Weights of a small contrastive audio-text model: encoder moe top_k, batches of 256.
Rows from block 5 of the audio encoder of a small contrastive audio-text model, named by matrix and row number. Rows with one number belong to one neuron. Each number is 50 + 12 x the weight over its row's rms, rounded and kept within 0 to 99. All counts start at 0.
Before each neuron's rows are labels from the 100 clips, of 14848, where the neuron reaches its highest value: "responds to" is what is common among them. Only what is clearly more common there than usual is listed. The data: short read English sentences (LibriTTS-R).
# fc1: first MLP up (encoder.blocks.5.ff1.fc1.weight, 576x192), inputs 0-95
# fc2: first MLP down (encoder.blocks.5.ff1.fc2.weight, 192x576, transposed), outputs 0-95

responds to: voice: female
fc1.353:55 51 65 56 44 41 41 59 44 44 41 52 51 67 60 62 56 40 49 42 46 64 71 35 39 26 48 35 52 57 57 26 39 61 56 60 51 62 33 42 37 46 43 35 29 38 65 47 37 57 37 63 41 45 51 55 69 38 35 53 32 59 52 57 68 45 35 62 52 64 51 27 39 54 46 60 36 35 23 30 40 58 64 53 72 30 64 27 54 34 48 35 48 65 47 41
fc2.353:50 73 47 51 55 69 47 62 57 39 54 56 41 63 61 50 91 62 48 52 61 47 49 66 49 52 51 56 49 35 34 53 61 33 52 57 55 59 45 16 55 61 50 63 44 44 51 59 32 65 52 55 29 45 34 74 51 59 56 32 36 44 25 55 44 48 42 42 49 55 59 30 46 36 54 46 59 41 58 45 39 57 40 47 39 41 75 81 48 42 66 82 28 51 53 39

responds to: the word "said"
fc1.180:47 43 54 37 38 55 51 55 24 36 31 50 48 55 62 70 35 37 66 45 45 65 56 52 61 53 58 31 57 53 30 53 42 45 64 52 56 43 34 49 46 29 33 39 41 61 57 54 44 44 60 39 63 53 60 65 33 55 49 29 31 44 39 45 44 35 56 27 60 52 29 34 50 48 78 56 50 51 61 56 55 34 27 44 46 65 37 44 33 33 58 44 51 44 66 60
fc2.180:43 73 66 46 68 48 49 59 80 60 68 46 37 47 69 46 37 41 48 57 61 58 44 39 76 48 47 52 52 75 58 58 38 50 44 54 57 46 51 39 60 70 64 50 50 48 60 73 42 63 39 37 54 87 45 46 38 35 49 64 54 62 49 65 44 51 49 89 25 49 63 57 47 46 51 57 55 53 36 44 53 36 48 53 71 56 62 55 56 69 42 43 49 43 56 44

responds to: the word "what"
fc1.522:61 26 48 35 45 24 57 29 52 54 37 50 32 40 42 53 47 64 50 36 59 44 53 64 46 27 32 48 65 51 61 43 26 48 56 41 39 58 62 66 63 46 51 65 38 43 37 45 66 42 37 58 40 39 47 47 22 52 39 47 54 68 30 61 23 62 44 41 45 46 36 43 33 61 58 49 37 54 32 53 45 40 54 35 29 49 48 19 47 33 45 36 55 33 47 35
fc2.522:55 46 71 71 48 35 52 59 37 37 51 58 42 68 60 46 32 59 62 50 53 59 53 52 57 49 60 59 52 48 58 63 34 40 60 60 69 75 65 63 45 54 60 47 72 56 46 56 29 54 63 40 55 35 58 51 68 41 56 43 52 53 67 32 64 66 46 52 67 54 49 49 51 22 48 29 45 61 47 51 67 54 48 70 49 71 62 52 53 53 48 46 53 42 35 42

responds to: voice: female; the word "i"
fc1.294:29 46 54 64 50 37 28 66 62 73 51 50 45 61 48 47 56 44 41 36 34 57 59 47 67 35 44 54 60 42 67 34 59 65 31 38 37 48 70 39 35 66 62 63 35 50 26 41 45 32 67 37 64 30 59 49 37 48 40 55 38 58 37 32 61 46 73 39 43 56 43 43 60 36 58 63 56 33 45 24 58 52 47 39 42 51 41 37 58 30 55 75 43 66 40 54
fc2.294:50 36 54 56 49 50 62 50 49 49 56 39 71 25 45 41 49 59 61 54 62 59 78 46 67 60 49 50 34 59 48 69 91 30 34 46 47 26 62 61 44 52 29 51 45 47 52 54 59 47 70 51 53 69 57 60 41 47 63 51 51 00 63 51 41 53 72 35 55 58 71 57 48 58 52 37 50 65 55 44 47 43 45 49 50 60 42 45 56 50 32 53 64 43 75 43

responds to: the word "it"
fc1.130:39 56 48 55 49 44 39 38 39 73 38 65 38 59 41 42 40 61 31 44 46 68 49 37 37 60 70 34 39 27 60 56 43 60 47 55 36 59 64 58 51 52 49 45 57 62 33 57 35 51 47 68 55 35 68 70 37 57 38 44 59 32 31 34 64 68 37 49 56 46 31 45 29 53 69 54 61 54 34 57 38 26 49 40 54 48 70 51 38 40 60 32 42 40 61 51
fc2.130:63 49 61 40 57 58 58 37 62 42 62 51 34 73 66 68 37 59 52 62 51 47 31 38 59 46 62 43 49 55 49 58 46 37 57 26 60 43 42 57 47 68 80 60 65 50 56 25 40 66 46 38 34 57 47 41 54 46 53 65 49 60 48 57 52 53 37 72 30 55 57 44 33 35 48 36 73 64 71 37 60 53 27 57 32 56 56 42 43 57 59 29 27 53 50 51

responds to: the word "what"
fc1.383:66 34 66 26 36 40 44 45 33 58 35 47 32 59 60 72 40 54 38 36 49 64 55 67 54 32 29 44 54 39 56 44 57 64 48 38 26 59 54 74 50 65 44 55 37 46 57 47 45 62 41 57 66 52 29 58 33 56 53 50 40 59 46 47 51 45 58 41 58 44 40 59 51 35 30 34 53 43 53 45 33 60 42 33 32 49 38 24 31 49 63 25 60 34 41 35
fc2.383:53 51 73 74 52 46 59 60 45 35 58 56 34 41 67 53 40 59 48 55 51 54 67 66 64 43 55 53 45 39 61 58 44 32 48 72 62 62 66 70 46 61 41 40 58 62 49 44 28 51 67 39 47 39 42 36 65 43 52 47 44 36 41 28 54 47 37 46 65 49 46 38 58 35 55 35 42 49 36 53 65 55 54 66 52 69 43 52 70 53 51 35 56 43 43 42

responds to: the word "it"; the word "is"
fc1.475:58 57 54 59 52 42 31 52 49 54 33 58 25 35 26 55 50 35 65 49 55 64 52 64 63 47 63 52 42 46 34 35 29 52 47 48 65 41 48 58 47 49 66 54 57 38 55 62 76 32 67 59 53 48 66 62 50 38 69 25 32 30 28 46 55 68 42 51 36 55 48 59 40 65 56 52 40 52 72 63 33 24 54 34 63 37 51 51 55 55 28 52 52 68 42 62
fc2.475:60 49 46 51 48 49 61 48 46 41 63 59 50 39 56 45 27 56 50 46 33 36 38 52 39 38 42 50 47 65 54 65 51 51 58 39 34 32 65 85 40 39 55 62 36 61 40 36 49 50 69 39 55 53 61 28 50 41 33 69 55 34 39 63 47 54 51 84 39 58 58 63 50 37 39 44 51 55 58 39 54 47 50 69 30 43 55 46 61 58 43 13 51 41 57 38

responds to: the word "i"
fc1.471:55 41 49 61 65 32 47 34 38 36 43 50 47 42 60 44 64 43 55 67 25 56 70 52 70 41 43 53 54 50 33 64 38 51 38 47 46 56 32 43 64 61 47 75 36 60 60 76 48 58 56 52 38 77 67 62 35 62 39 60 46 37 59 61 40 48 54 28 56 52 25 39 49 32 42 35 51 43 55 35 48 64 31 41 48 41 60 44 55 57 42 32 49 59 28 63
fc2.471:56 62 62 48 68 43 47 53 65 57 48 42 22 68 71 37 36 60 47 36 49 53 20 33 49 58 49 46 71 47 44 61 33 49 45 59 55 69 62 45 82 35 65 52 46 46 52 62 59 64 29 55 47 47 50 48 75 52 31 49 52 88 33 62 53 52 43 62 54 51 57 47 32 50 30 59 56 49 42 56 47 37 51 51 52 38 42 58 57 62 66 42 30 53 50 63

responds to: the word "she"
fc1.7:43 38 49 28 56 59 49 46 32 52 32 40 45 60 60 46 37 33 48 45 35 49 55 50 48 55 49 55 36 73 29 47 28 49 72 36 36 45 57 36 31 54 42 52 59 53 43 49 27 34 34 40 33 45 60 42 59 64 51 71 47 77 43 28 46 63 42 49 31 51 40 40 64 72 38 44 60 57 26 58 54 34 73 26 46 37 50 60 50 55 40 60 65 57 34 55
fc2.7:45 51 59 58 48 40 61 66 41 50 54 47 59 39 42 63 39 71 47 45 37 54 65 61 49 42 53 45 49 37 58 70 72 48 46 52 64 25 72 54 38 45 58 51 55 59 63 51 63 40 85 61 48 64 51 64 64 53 37 37 38 23 47 52 60 28 71 60 55 49 78 44 41 41 51 33 49 63 84 48 58 47 45 81 57 76 52 62 57 48 48 40 54 55 67 48

responds to: the word "what"
fc1.143:58 40 42 57 50 43 60 49 45 31 42 60 41 57 37 53 42 65 64 63 34 67 61 74 39 63 52 38 55 64 35 74 37 62 59 40 40 63 44 46 52 71 65 58 52 35 42 70 61 42 43 40 65 48 68 55 26 35 60 60 59 43 45 33 43 33 51 30 58 38 38 49 52 29 48 39 38 59 50 61 38 45 40 37 33 40 37 49 58 31 67 55 46 58 62 62
fc2.143:50 49 44 50 59 53 58 42 48 39 57 41 50 62 55 66 32 44 35 42 68 45 43 31 65 40 51 42 74 78 60 50 45 44 45 30 61 33 55 73 50 44 69 51 58 62 68 50 33 68 16 35 46 54 42 49 46 44 48 77 39 41 47 51 60 45 52 92 49 49 44 47 41 46 60 61 65 50 27 58 58 71 47 62 49 36 39 47 62 62 47 38 47 54 43 41

responds to: the word "it"
fc1.140:65 59 60 40 34 44 39 49 39 35 30 53 70 34 51 42 34 55 71 64 65 60 55 64 57 59 27 50 50 28 38 66 37 30 64 52 67 58 44 38 66 36 35 76 67 58 57 60 32 39 40 43 47 71 60 60 50 63 52 45 45 54 51 57 41 66 56 44 73 49 26 52 41 61 46 33 41 67 47 47 57 64 64 47 52 46 51 49 66 69 60 24 43 49 49 68
fc2.140:42 74 38 68 58 54 59 43 55 49 64 53 25 66 58 55 57 68 52 42 63 34 40 38 68 45 65 47 58 39 53 58 47 45 55 51 44 57 47 52 49 28 67 55 44 63 35 28 18 68 49 44 41 57 31 32 72 47 28 57 53 68 30 43 57 45 32 68 46 58 35 60 47 42 62 50 62 34 69 39 68 40 45 61 51 33 51 54 63 55 55 47 36 55 57 50

responds to: the word "it"; the word "is"
fc1.247:39 61 43 32 38 33 64 57 43 51 45 50 27 61 49 25 66 60 46 33 40 57 70 43 57 40 40 49 41 31 64 49 45 34 52 44 67 57 36 61 39 41 61 38 64 57 70 51 57 40 48 44 53 30 36 37 53 37 55 57 44 37 56 55 54 48 48 64 34 59 62 58 58 63 50 45 51 45 38 53 42 38 56 37 50 24 63 46 54 50 69 34 61 62 40 68
fc2.247:63 31 53 60 72 58 56 49 46 31 42 54 51 47 49 54 58 61 48 41 37 40 47 43 55 47 70 45 55 45 15 77 45 60 52 38 32 56 52 71 31 45 53 64 36 45 48 28 31 47 65 60 57 29 42 33 55 51 61 52 50 52 44 55 41 78 44 59 40 45 47 62 46 48 50 52 73 61 70 44 24 47 32 60 34 31 53 46 42 45 59 67 47 43 44 48

responds to: the word "was"
fc1.341:36 35 44 40 31 50 50 34 49 52 38 41 45 39 71 63 41 40 71 28 41 38 35 43 55 51 24 52 66 49 32 54 52 61 34 61 46 50 65 56 66 65 58 58 65 42 60 51 32 34 51 64 63 61 41 45 55 51 45 53 40 36 70 71 42 47 69 45 47 36 57 41 31 31 44 51 36 63 44 59 40 66 29 46 55 61 57 50 42 45 44 46 55 60 26 45
fc2.341:46 44 55 40 77 57 49 42 65 55 44 62 34 69 56 56 35 60 58 44 42 37 43 56 64 62 54 54 55 51 49 53 42 50 38 59 47 48 61 69 63 43 39 50 67 55 43 41 25 52 46 33 57 52 30 28 51 36 48 56 46 64 48 57 66 51 65 54 34 34 32 57 52 49 52 42 49 47 39 47 47 35 59 48 87 53 33 50 56 57 44 29 45 38 47 45

responds to: the word "i"
fc1.490:60 54 35 51 62 59 27 47 58 48 59 65 26 42 49 61 48 51 52 63 65 47 50 37 53 40 62 37 46 44 51 58 29 28 52 64 26 48 68 40 61 63 55 46 32 35 50 41 50 55 44 54 50 34 48 49 38 25 42 52 40 56 45 34 51 46 65 61 17 32 53 49 53 62 47 54 61 64 49 15 42 61 66 38 40 41 47 53 48 17 43 70 57 36 56 44
fc2.490:40 52 56 42 53 57 53 41 44 44 55 36 35 55 44 58 44 51 53 33 19 42 60 54 52 58 53 66 48 39 35 44 50 56 49 52 52 48 42 60 59 84 59 60 74 59 63 57 39 43 28 33 53 59 41 68 62 53 70 55 32 57 55 56 56 32 38 81 51 54 40 36 59 49 52 36 54 44 74 43 59 35 46 48 29 37 49 71 66 54 49 64 52 43 47 34

responds to: the word "said"
fc1.192:44 44 63 43 55 39 40 39 29 43 61 52 73 57 33 34 41 66 73 65 62 44 50 61 71 46 34 59 62 48 62 70 56 56 34 42 54 57 44 42 59 50 26 63 55 56 44 40 64 61 60 43 55 45 48 58 57 34 36 39 27 72 58 71 55 43 62 51 52 61 39 45 74 52 62 50 58 72 67 35 44 56 41 40 35 68 35 53 32 42 37 34 63 58 69 69
fc2.192:62 76 69 45 48 55 35 54 45 69 47 26 66 34 51 43 43 51 60 50 51 53 43 47 59 58 39 50 60 63 72 62 35 65 61 46 60 50 70 30 49 21 38 40 49 38 56 60 57 48 67 53 53 55 48 40 48 50 26 25 71 56 39 72 45 43 72 33 35 43 54 61 46 61 36 68 56 47 50 51 49 16 71 48 56 62 48 52 60 53 34 49 57 48 40 46

responds to: the word "it"; the word "was"
fc1.152:66 50 61 40 30 59 68 50 54 27 52 63 62 43 44 47 32 43 61 50 54 65 48 56 36 46 47 40 55 65 46 60 48 47 45 65 55 55 41 58 42 56 36 66 60 54 41 66 46 45 49 50 76 72 70 55 61 60 56 48 53 55 44 32 50 54 57 32 52 41 53 44 21 69 53 49 37 54 51 38 64 65 65 28 41 67 40 58 59 34 64 41 59 63 54 48
fc2.152:71 70 55 39 53 62 59 31 49 57 35 61 39 72 45 47 59 60 57 62 55 30 38 27 57 65 61 44 77 53 43 56 36 40 56 24 47 53 49 44 48 46 67 61 54 38 60 25 31 52 42 28 31 27 61 49 43 41 40 49 50 56 42 45 57 54 40 72 49 36 56 75 61 50 52 53 48 56 46 42 42 58 45 54 27 26 60 33 61 48 42 28 43 40 39 53

responds to: the word "was"
fc1.529:41 58 36 34 62 49 35 46 36 55 38 52 28 50 41 50 51 52 66 42 55 55 53 60 39 37 44 50 46 47 53 58 64 65 44 32 33 64 53 36 76 43 60 41 42 54 62 40 56 43 56 74 57 78 58 70 32 37 50 42 47 43 58 71 33 31 55 57 46 35 50 48 57 25 37 48 51 49 48 44 55 77 54 44 48 44 45 36 58 58 69 55 42 54 32 41
fc2.529:53 31 52 43 52 52 43 35 65 19 50 42 30 66 61 56 40 35 50 30 50 39 45 49 51 51 38 53 51 43 57 43 26 34 65 50 77 43 45 76 61 38 67 58 53 56 50 42 48 73 30 54 57 53 48 40 71 42 47 57 58 62 32 30 50 40 38 84 23 60 40 41 45 57 62 59 60 54 43 44 56 44 51 52 59 64 26 47 49 54 40 59 54 45 40 63

responds to: the word "said"
fc1.451:72 53 37 65 47 53 56 58 41 43 45 45 43 70 44 55 42 66 44 47 41 48 67 68 39 57 25 57 42 64 40 41 54 38 45 38 34 37 70 48 63 50 68 57 56 64 38 68 50 67 51 51 65 71 40 55 47 52 28 45 45 62 58 49 40 55 41 52 56 65 50 48 31 55 54 47 44 60 59 55 71 60 45 36 85 34 56 44 65 47 48 35 42 52 71 43
fc2.451:47 67 46 36 64 52 46 38 64 55 62 51 24 58 59 49 52 52 52 49 45 45 37 49 55 65 50 54 54 37 73 39 23 44 41 76 61 51 63 34 75 45 47 62 65 49 59 42 39 50 24 44 49 49 58 76 51 42 41 29 55 91 34 52 56 28 48 61 39 46 44 45 45 43 60 64 48 42 47 47 49 47 71 52 66 50 53 63 65 53 55 31 37 72 64 63

responds to: the word "i"; the word "was"
fc1.266:64 62 61 50 64 50 43 47 67 41 25 43 22 51 60 38 50 44 58 56 43 32 58 58 60 55 21 25 52 66 54 39 31 51 69 51 41 54 52 58 59 48 42 60 57 22 47 61 36 69 72 39 23 48 40 48 52 51 71 36 38 43 37 41 55 44 75 63 38 45 50 47 78 60 50 54 64 29 39 45 53 50 66 64 48 46 49 60 37 53 56 38 45 36 29 52
fc2.266:24 51 48 73 49 73 50 66 40 39 36 34 50 59 51 69 36 74 55 34 66 53 76 30 70 67 31 49 27 29 51 57 68 56 50 38 55 40 39 42 55 58 47 40 42 47 59 48 38 47 63 66 43 66 60 44 50 53 69 45 39 54 56 71 65 47 39 42 60 37 56 51 66 36 72 54 57 55 73 41 46 56 50 46 45 62 57 55 50 38 69 48 33 50 53 48

responds to: voice: female
fc1.420:49 65 49 41 43 40 40 47 45 66 49 61 37 37 56 68 49 43 46 63 57 42 48 49 61 26 45 56 62 54 74 42 46 32 39 43 60 54 57 45 57 68 36 45 44 55 38 29 30 28 59 31 21 28 45 46 66 48 67 42 60 46 50 34 29 75 34 46 29 40 34 64 43 59 56 69 65 66 40 59 60 38 57 48 71 67 31 63 59 23 38 49 62 48 58 60
fc2.420:51 56 60 50 39 36 58 48 47 38 49 42 72 46 48 32 61 50 50 52 50 49 71 56 48 60 54 55 31 50 63 71 76 49 54 36 44 39 71 55 12 49 37 43 49 57 42 52 54 33 68 51 77 69 46 51 30 56 60 38 50 13 59 48 54 48 63 33 60 57 73 60 52 51 45 25 49 59 80 50 71 50 48 47 42 69 52 33 59 54 34 52 67 40 61 50

responds to: the word "it"
fc1.542:44 32 26 50 54 36 52 72 55 55 49 50 32 48 48 41 41 45 55 55 38 71 33 35 51 75 24 46 50 45 65 66 44 64 25 47 61 57 58 67 44 53 55 32 73 38 71 48 52 43 84 46 54 63 69 33 51 45 55 43 37 23 47 51 48 51 54 60 37 52 45 44 40 42 63 45 56 61 56 39 53 35 46 43 41 43 47 44 29 62 51 64 64 35 50 50
fc2.542:60 10 57 48 61 68 42 51 48 30 30 48 50 41 46 68 35 62 39 33 45 55 52 59 48 39 55 56 50 52 55 64 38 47 59 43 41 29 50 59 21 50 60 43 38 53 56 38 55 45 66 53 56 31 39 21 59 47 59 72 54 28 40 52 48 56 37 79 06 58 47 68 51 57 47 46 46 48 52 46 44 52 64 43 43 30 26 29 51 52 45 53 60 40 39 38

responds to: the word "was"
fc1.54:55 50 38 45 65 62 24 48 55 42 60 44 38 56 36 46 45 59 49 49 37 33 62 66 57 54 32 41 28 51 48 40 41 28 65 67 18 37 57 43 48 53 52 47 49 45 48 62 44 48 61 40 27 43 39 24 43 29 69 46 44 40 40 37 47 62 47 49 47 34 59 59 55 59 61 51 65 44 55 22 29 45 61 25 54 28 39 53 39 29 52 41 49 38 53 32
fc2.54:52 39 52 53 54 63 52 49 41 33 40 45 48 41 51 54 70 65 51 50 78 68 77 63 72 42 45 61 48 34 51 48 69 61 53 56 65 20 64 37 48 81 49 44 44 54 70 30 32 47 71 35 46 40 47 38 60 51 69 48 36 20 39 49 55 42 41 25 30 48 51 41 62 50 79 30 57 61 62 44 60 59 48 54 21 46 45 38 54 53 65 63 36 42 53 39

responds to: the word "was"; the word "he"
fc1.183:42 53 32 47 48 64 62 40 40 26 58 48 39 59 41 47 46 44 43 60 39 37 59 40 56 61 36 47 49 53 28 58 54 61 56 42 36 68 55 56 46 47 53 73 67 63 30 36 59 48 31 53 57 66 37 42 56 56 46 48 37 66 50 28 42 55 41 55 57 57 55 38 34 52 44 45 35 53 47 63 44 44 42 52 63 47 40 65 53 55 43 24 56 48 54 44
fc2.183:48 50 47 34 55 54 51 43 69 60 66 58 28 70 64 62 55 48 45 48 46 38 35 40 48 66 59 41 67 38 47 50 36 55 53 53 60 48 56 84 72 61 63 72 76 47 43 38 33 58 17 33 58 45 44 56 45 55 46 51 42 82 40 65 49 50 54 81 41 38 41 66 51 48 53 69 56 44 45 46 56 49 52 60 62 54 52 61 57 64 45 15 39 60 57 56

responds to: the word "you"; the word "he"
fc1.309:45 34 46 39 80 44 23 28 53 52 49 42 41 30 41 53 50 58 37 56 41 48 34 56 54 57 65 37 41 46 51 40 38 36 35 59 58 45 48 40 60 49 57 46 32 42 55 37 63 40 31 41 58 49 53 43 53 30 48 61 28 44 59 43 49 50 50 58 27 26 27 37 38 55 44 50 49 54 56 30 56 47 45 30 39 59 24 46 52 43 58 57 46 21 62 25
fc2.309:66 44 44 38 59 29 39 41 49 57 56 52 49 46 48 43 57 42 50 57 44 42 38 46 27 45 54 48 43 75 48 42 49 40 51 75 58 69 71 37 64 53 64 55 59 48 48 39 60 51 59 38 47 37 45 62 40 39 44 50 38 16 36 29 26 30 51 49 38 39 41 55 43 60 50 26 30 47 27 27 45 44 46 59 34 47 37 60 47 49 40 61 50 32 36 45

responds to: the word "it"
fc1.521:41 62 35 39 50 62 64 44 25 51 27 56 34 45 32 39 35 62 54 39 65 66 46 44 60 44 32 42 61 75 39 59 56 46 50 40 61 39 39 75 44 63 30 42 60 55 59 53 78 50 61 44 63 65 60 64 24 67 57 72 44 49 58 34 46 56 59 41 70 69 52 43 54 38 55 71 42 50 54 38 60 41 58 43 38 59 59 42 38 43 48 63 39 33 56 56
fc2.521:72 53 60 38 65 52 57 39 44 43 60 50 53 43 50 61 41 73 51 45 41 63 44 45 61 56 53 49 62 58 56 56 26 56 49 49 42 29 65 37 37 40 66 47 49 49 59 45 39 53 53 53 39 47 46 46 55 48 35 48 58 81 42 58 53 40 32 70 40 40 42 59 38 30 35 54 57 50 49 52 42 45 63 54 47 00 39 46 46 62 56 48 55 58 29 69

responds to: the word "i"
fc1.336:41 31 52 56 52 43 57 62 68 49 70 68 35 42 52 62 61 47 41 76 54 30 54 56 46 48 44 62 53 36 56 80 46 58 27 40 44 34 60 45 55 50 41 23 59 51 56 68 55 41 71 48 51 45 70 22 56 37 42 34 35 67 53 56 36 51 53 48 31 40 32 46 46 65 39 58 31 55 66 41 35 50 57 66 38 70 56 34 51 34 33 59 36 41 44 57
fc2.336:72 53 60 43 48 40 53 42 42 69 61 52 51 71 64 47 54 62 56 56 46 58 50 48 49 35 54 48 75 45 23 39 25 53 71 51 46 70 62 44 31 66 54 70 54 45 57 68 59 50 43 49 59 42 34 77 47 50 69 59 61 69 53 44 48 73 43 85 56 61 61 60 33 49 32 44 46 59 38 66 67 57 34 63 61 55 50 49 56 53 50 40 60 60 32 48

responds to: the word "what"
fc1.226:59 63 41 36 67 48 38 51 37 51 57 60 49 60 60 51 42 54 58 23 38 46 45 46 32 54 48 64 45 56 57 47 34 65 39 58 59 43 43 59 36 50 66 54 70 42 29 82 40 45 48 59 67 43 70 70 30 43 52 60 43 54 52 43 40 55 37 58 45 38 31 43 46 30 77 43 59 53 51 64 54 49 50 38 37 42 42 58 49 57 60 43 52 52 40 53
fc2.226:54 58 50 41 50 56 55 47 81 40 57 66 46 63 50 67 26 48 58 49 53 41 37 41 55 56 55 50 45 70 50 54 52 39 51 34 67 33 52 73 58 50 88 62 45 57 52 35 42 58 44 36 35 57 51 60 53 34 48 50 45 43 37 59 41 39 50 89 35 46 56 48 45 48 50 50 57 54 50 38 67 38 33 75 36 39 41 67 58 60 46 19 36 49 50 55

responds to: the word "you"
fc1.14:52 31 31 70 35 39 62 61 72 50 48 46 59 47 54 33 56 39 43 38 41 43 58 37 50 46 54 61 39 40 45 61 46 52 53 46 39 36 36 56 43 51 52 44 44 31 58 38 33 52 67 59 54 63 51 46 43 43 56 51 54 52 43 63 53 35 67 67 38 49 43 69 34 43 62 59 40 64 48 61 48 67 45 40 56 39 40 56 38 60 42 57 60 58 62 57
fc2.14:31 61 57 63 44 36 40 56 33 40 30 37 49 48 54 60 51 46 52 41 25 43 64 47 43 40 55 48 44 33 47 66 54 39 36 59 50 58 48 37 46 62 51 39 53 53 46 64 69 48 42 72 40 42 50 54 80 53 44 64 43 31 42 43 49 63 55 50 66 53 56 30 49 53 62 47 40 55 69 37 45 44 50 47 40 46 60 51 45 35 59 58 56 52 54 46

responds to: the word "said"
fc1.288:57 67 47 46 41 50 40 39 59 35 56 75 57 51 45 61 54 64 54 43 41 65 62 40 46 61 51 56 51 54 60 41 38 69 39 49 61 53 55 68 56 74 58 54 52 46 41 53 31 61 57 60 71 43 56 47 52 46 58 68 61 29 63 39 64 45 57 54 53 62 73 58 31 49 42 24 33 69 59 40 38 68 54 48 69 55 48 55 34 59 39 34 65 49 64 37
fc2.288:55 58 39 39 31 62 54 39 60 41 45 56 46 24 42 62 64 39 54 50 60 52 45 43 43 54 61 54 66 62 54 35 52 34 53 70 57 35 67 86 67 40 46 42 69 57 45 41 52 52 16 49 63 44 47 47 62 52 79 51 47 51 52 61 51 31 60 46 43 41 31 70 62 42 64 65 46 47 25 55 56 68 56 27 47 62 51 32 45 63 50 19 63 52 41 39

responds to: the word "what"
fc1.320:61 63 32 41 42 50 68 42 41 52 38 53 46 56 42 65 53 65 54 24 67 61 50 62 46 67 61 69 37 51 56 72 34 41 38 66 65 39 48 66 59 43 57 53 72 41 43 60 59 33 44 71 75 42 50 61 59 59 52 40 31 38 62 56 58 35 55 25 59 65 67 33 56 55 55 39 60 54 67 44 55 40 47 52 27 51 53 45 57 54 38 46 56 54 35 42
fc2.320:51 50 55 46 54 54 59 38 57 41 38 54 38 69 67 45 28 56 58 44 35 43 49 42 63 49 65 46 39 62 48 63 30 57 56 44 37 45 62 76 57 51 91 59 61 42 55 25 37 62 42 47 50 55 44 22 55 44 47 60 51 55 34 55 57 49 35 85 28 48 37 66 53 44 42 50 49 38 38 34 56 46 56 48 42 41 40 32 49 58 40 17 39 40 31 63

responds to: the word "she"; the word "he"
fc1.432:48 42 28 44 83 56 43 48 49 41 59 35 39 42 50 41 50 52 34 39 42 43 35 34 56 60 51 43 38 32 60 62 29 47 35 47 47 54 61 44 69 43 59 40 38 38 58 41 51 43 49 58 40 41 56 35 48 30 37 54 32 76 60 32 35 53 41 66 46 21 31 51 26 68 35 49 50 50 57 43 58 39 62 45 38 65 30 50 44 39 41 64 38 29 48 41
fc2.432:56 47 33 47 64 27 33 50 47 51 64 43 47 47 42 33 37 44 47 57 36 35 40 43 14 30 50 51 29 69 40 52 58 29 53 70 45 71 65 41 54 55 68 53 58 47 43 35 50 47 52 42 38 31 52 53 47 30 44 50 38 20 42 35 33 53 51 51 32 31 44 50 43 68 37 32 38 63 43 20 45 42 61 63 34 35 45 67 45 35 37 62 47 26 34 44

responds to: the word "she"
fc1.465:36 52 59 46 62 51 36 36 50 60 46 21 59 67 29 48 35 45 61 41 43 53 51 58 59 61 44 52 29 40 42 52 52 55 65 35 62 66 33 61 43 54 51 52 42 38 47 59 62 41 44 35 69 60 55 30 57 55 56 41 54 72 47 38 50 61 48 56 48 52 22 58 55 47 37 43 61 20 50 44 48 43 43 51 63 51 37 33 46 56 61 39 35 35 49 25
fc2.465:37 60 53 73 48 53 59 75 50 37 51 56 44 56 65 43 39 51 34 43 55 30 65 31 42 59 44 49 52 42 44 63 56 64 46 34 63 65 58 51 40 36 54 38 69 54 38 48 40 57 56 63 40 57 68 58 69 53 55 54 49 52 64 73 49 39 49 62 58 50 46 54 60 47 45 58 38 65 73 47 45 30 75 59 29 51 70 58 62 45 36 56 40 49 51 58

responds to: the word "said"
fc1.412:27 42 41 57 57 45 27 57 44 68 53 34 45 26 32 36 40 59 62 64 45 45 57 38 56 38 33 64 60 50 46 54 50 61 60 54 30 61 44 62 39 39 33 42 34 40 46 61 32 38 42 60 38 44 41 51 35 66 42 69 50 53 44 39 62 66 42 46 50 51 21 54 73 41 61 40 37 44 63 61 36 42 51 26 57 51 60 52 54 34 39 44 36 41 54 40
fc2.412:43 48 55 80 61 45 63 54 29 44 51 36 71 48 69 63 40 68 43 35 50 58 28 42 45 52 52 41 59 50 28 70 39 79 49 52 59 47 66 53 39 45 55 51 53 47 58 54 73 45 59 43 66 58 37 47 61 54 48 49 52 52 57 58 53 45 64 58 45 56 74 60 36 38 41 26 49 58 67 42 45 45 31 67 61 84 48 55 59 50 53 34 41 30 59 55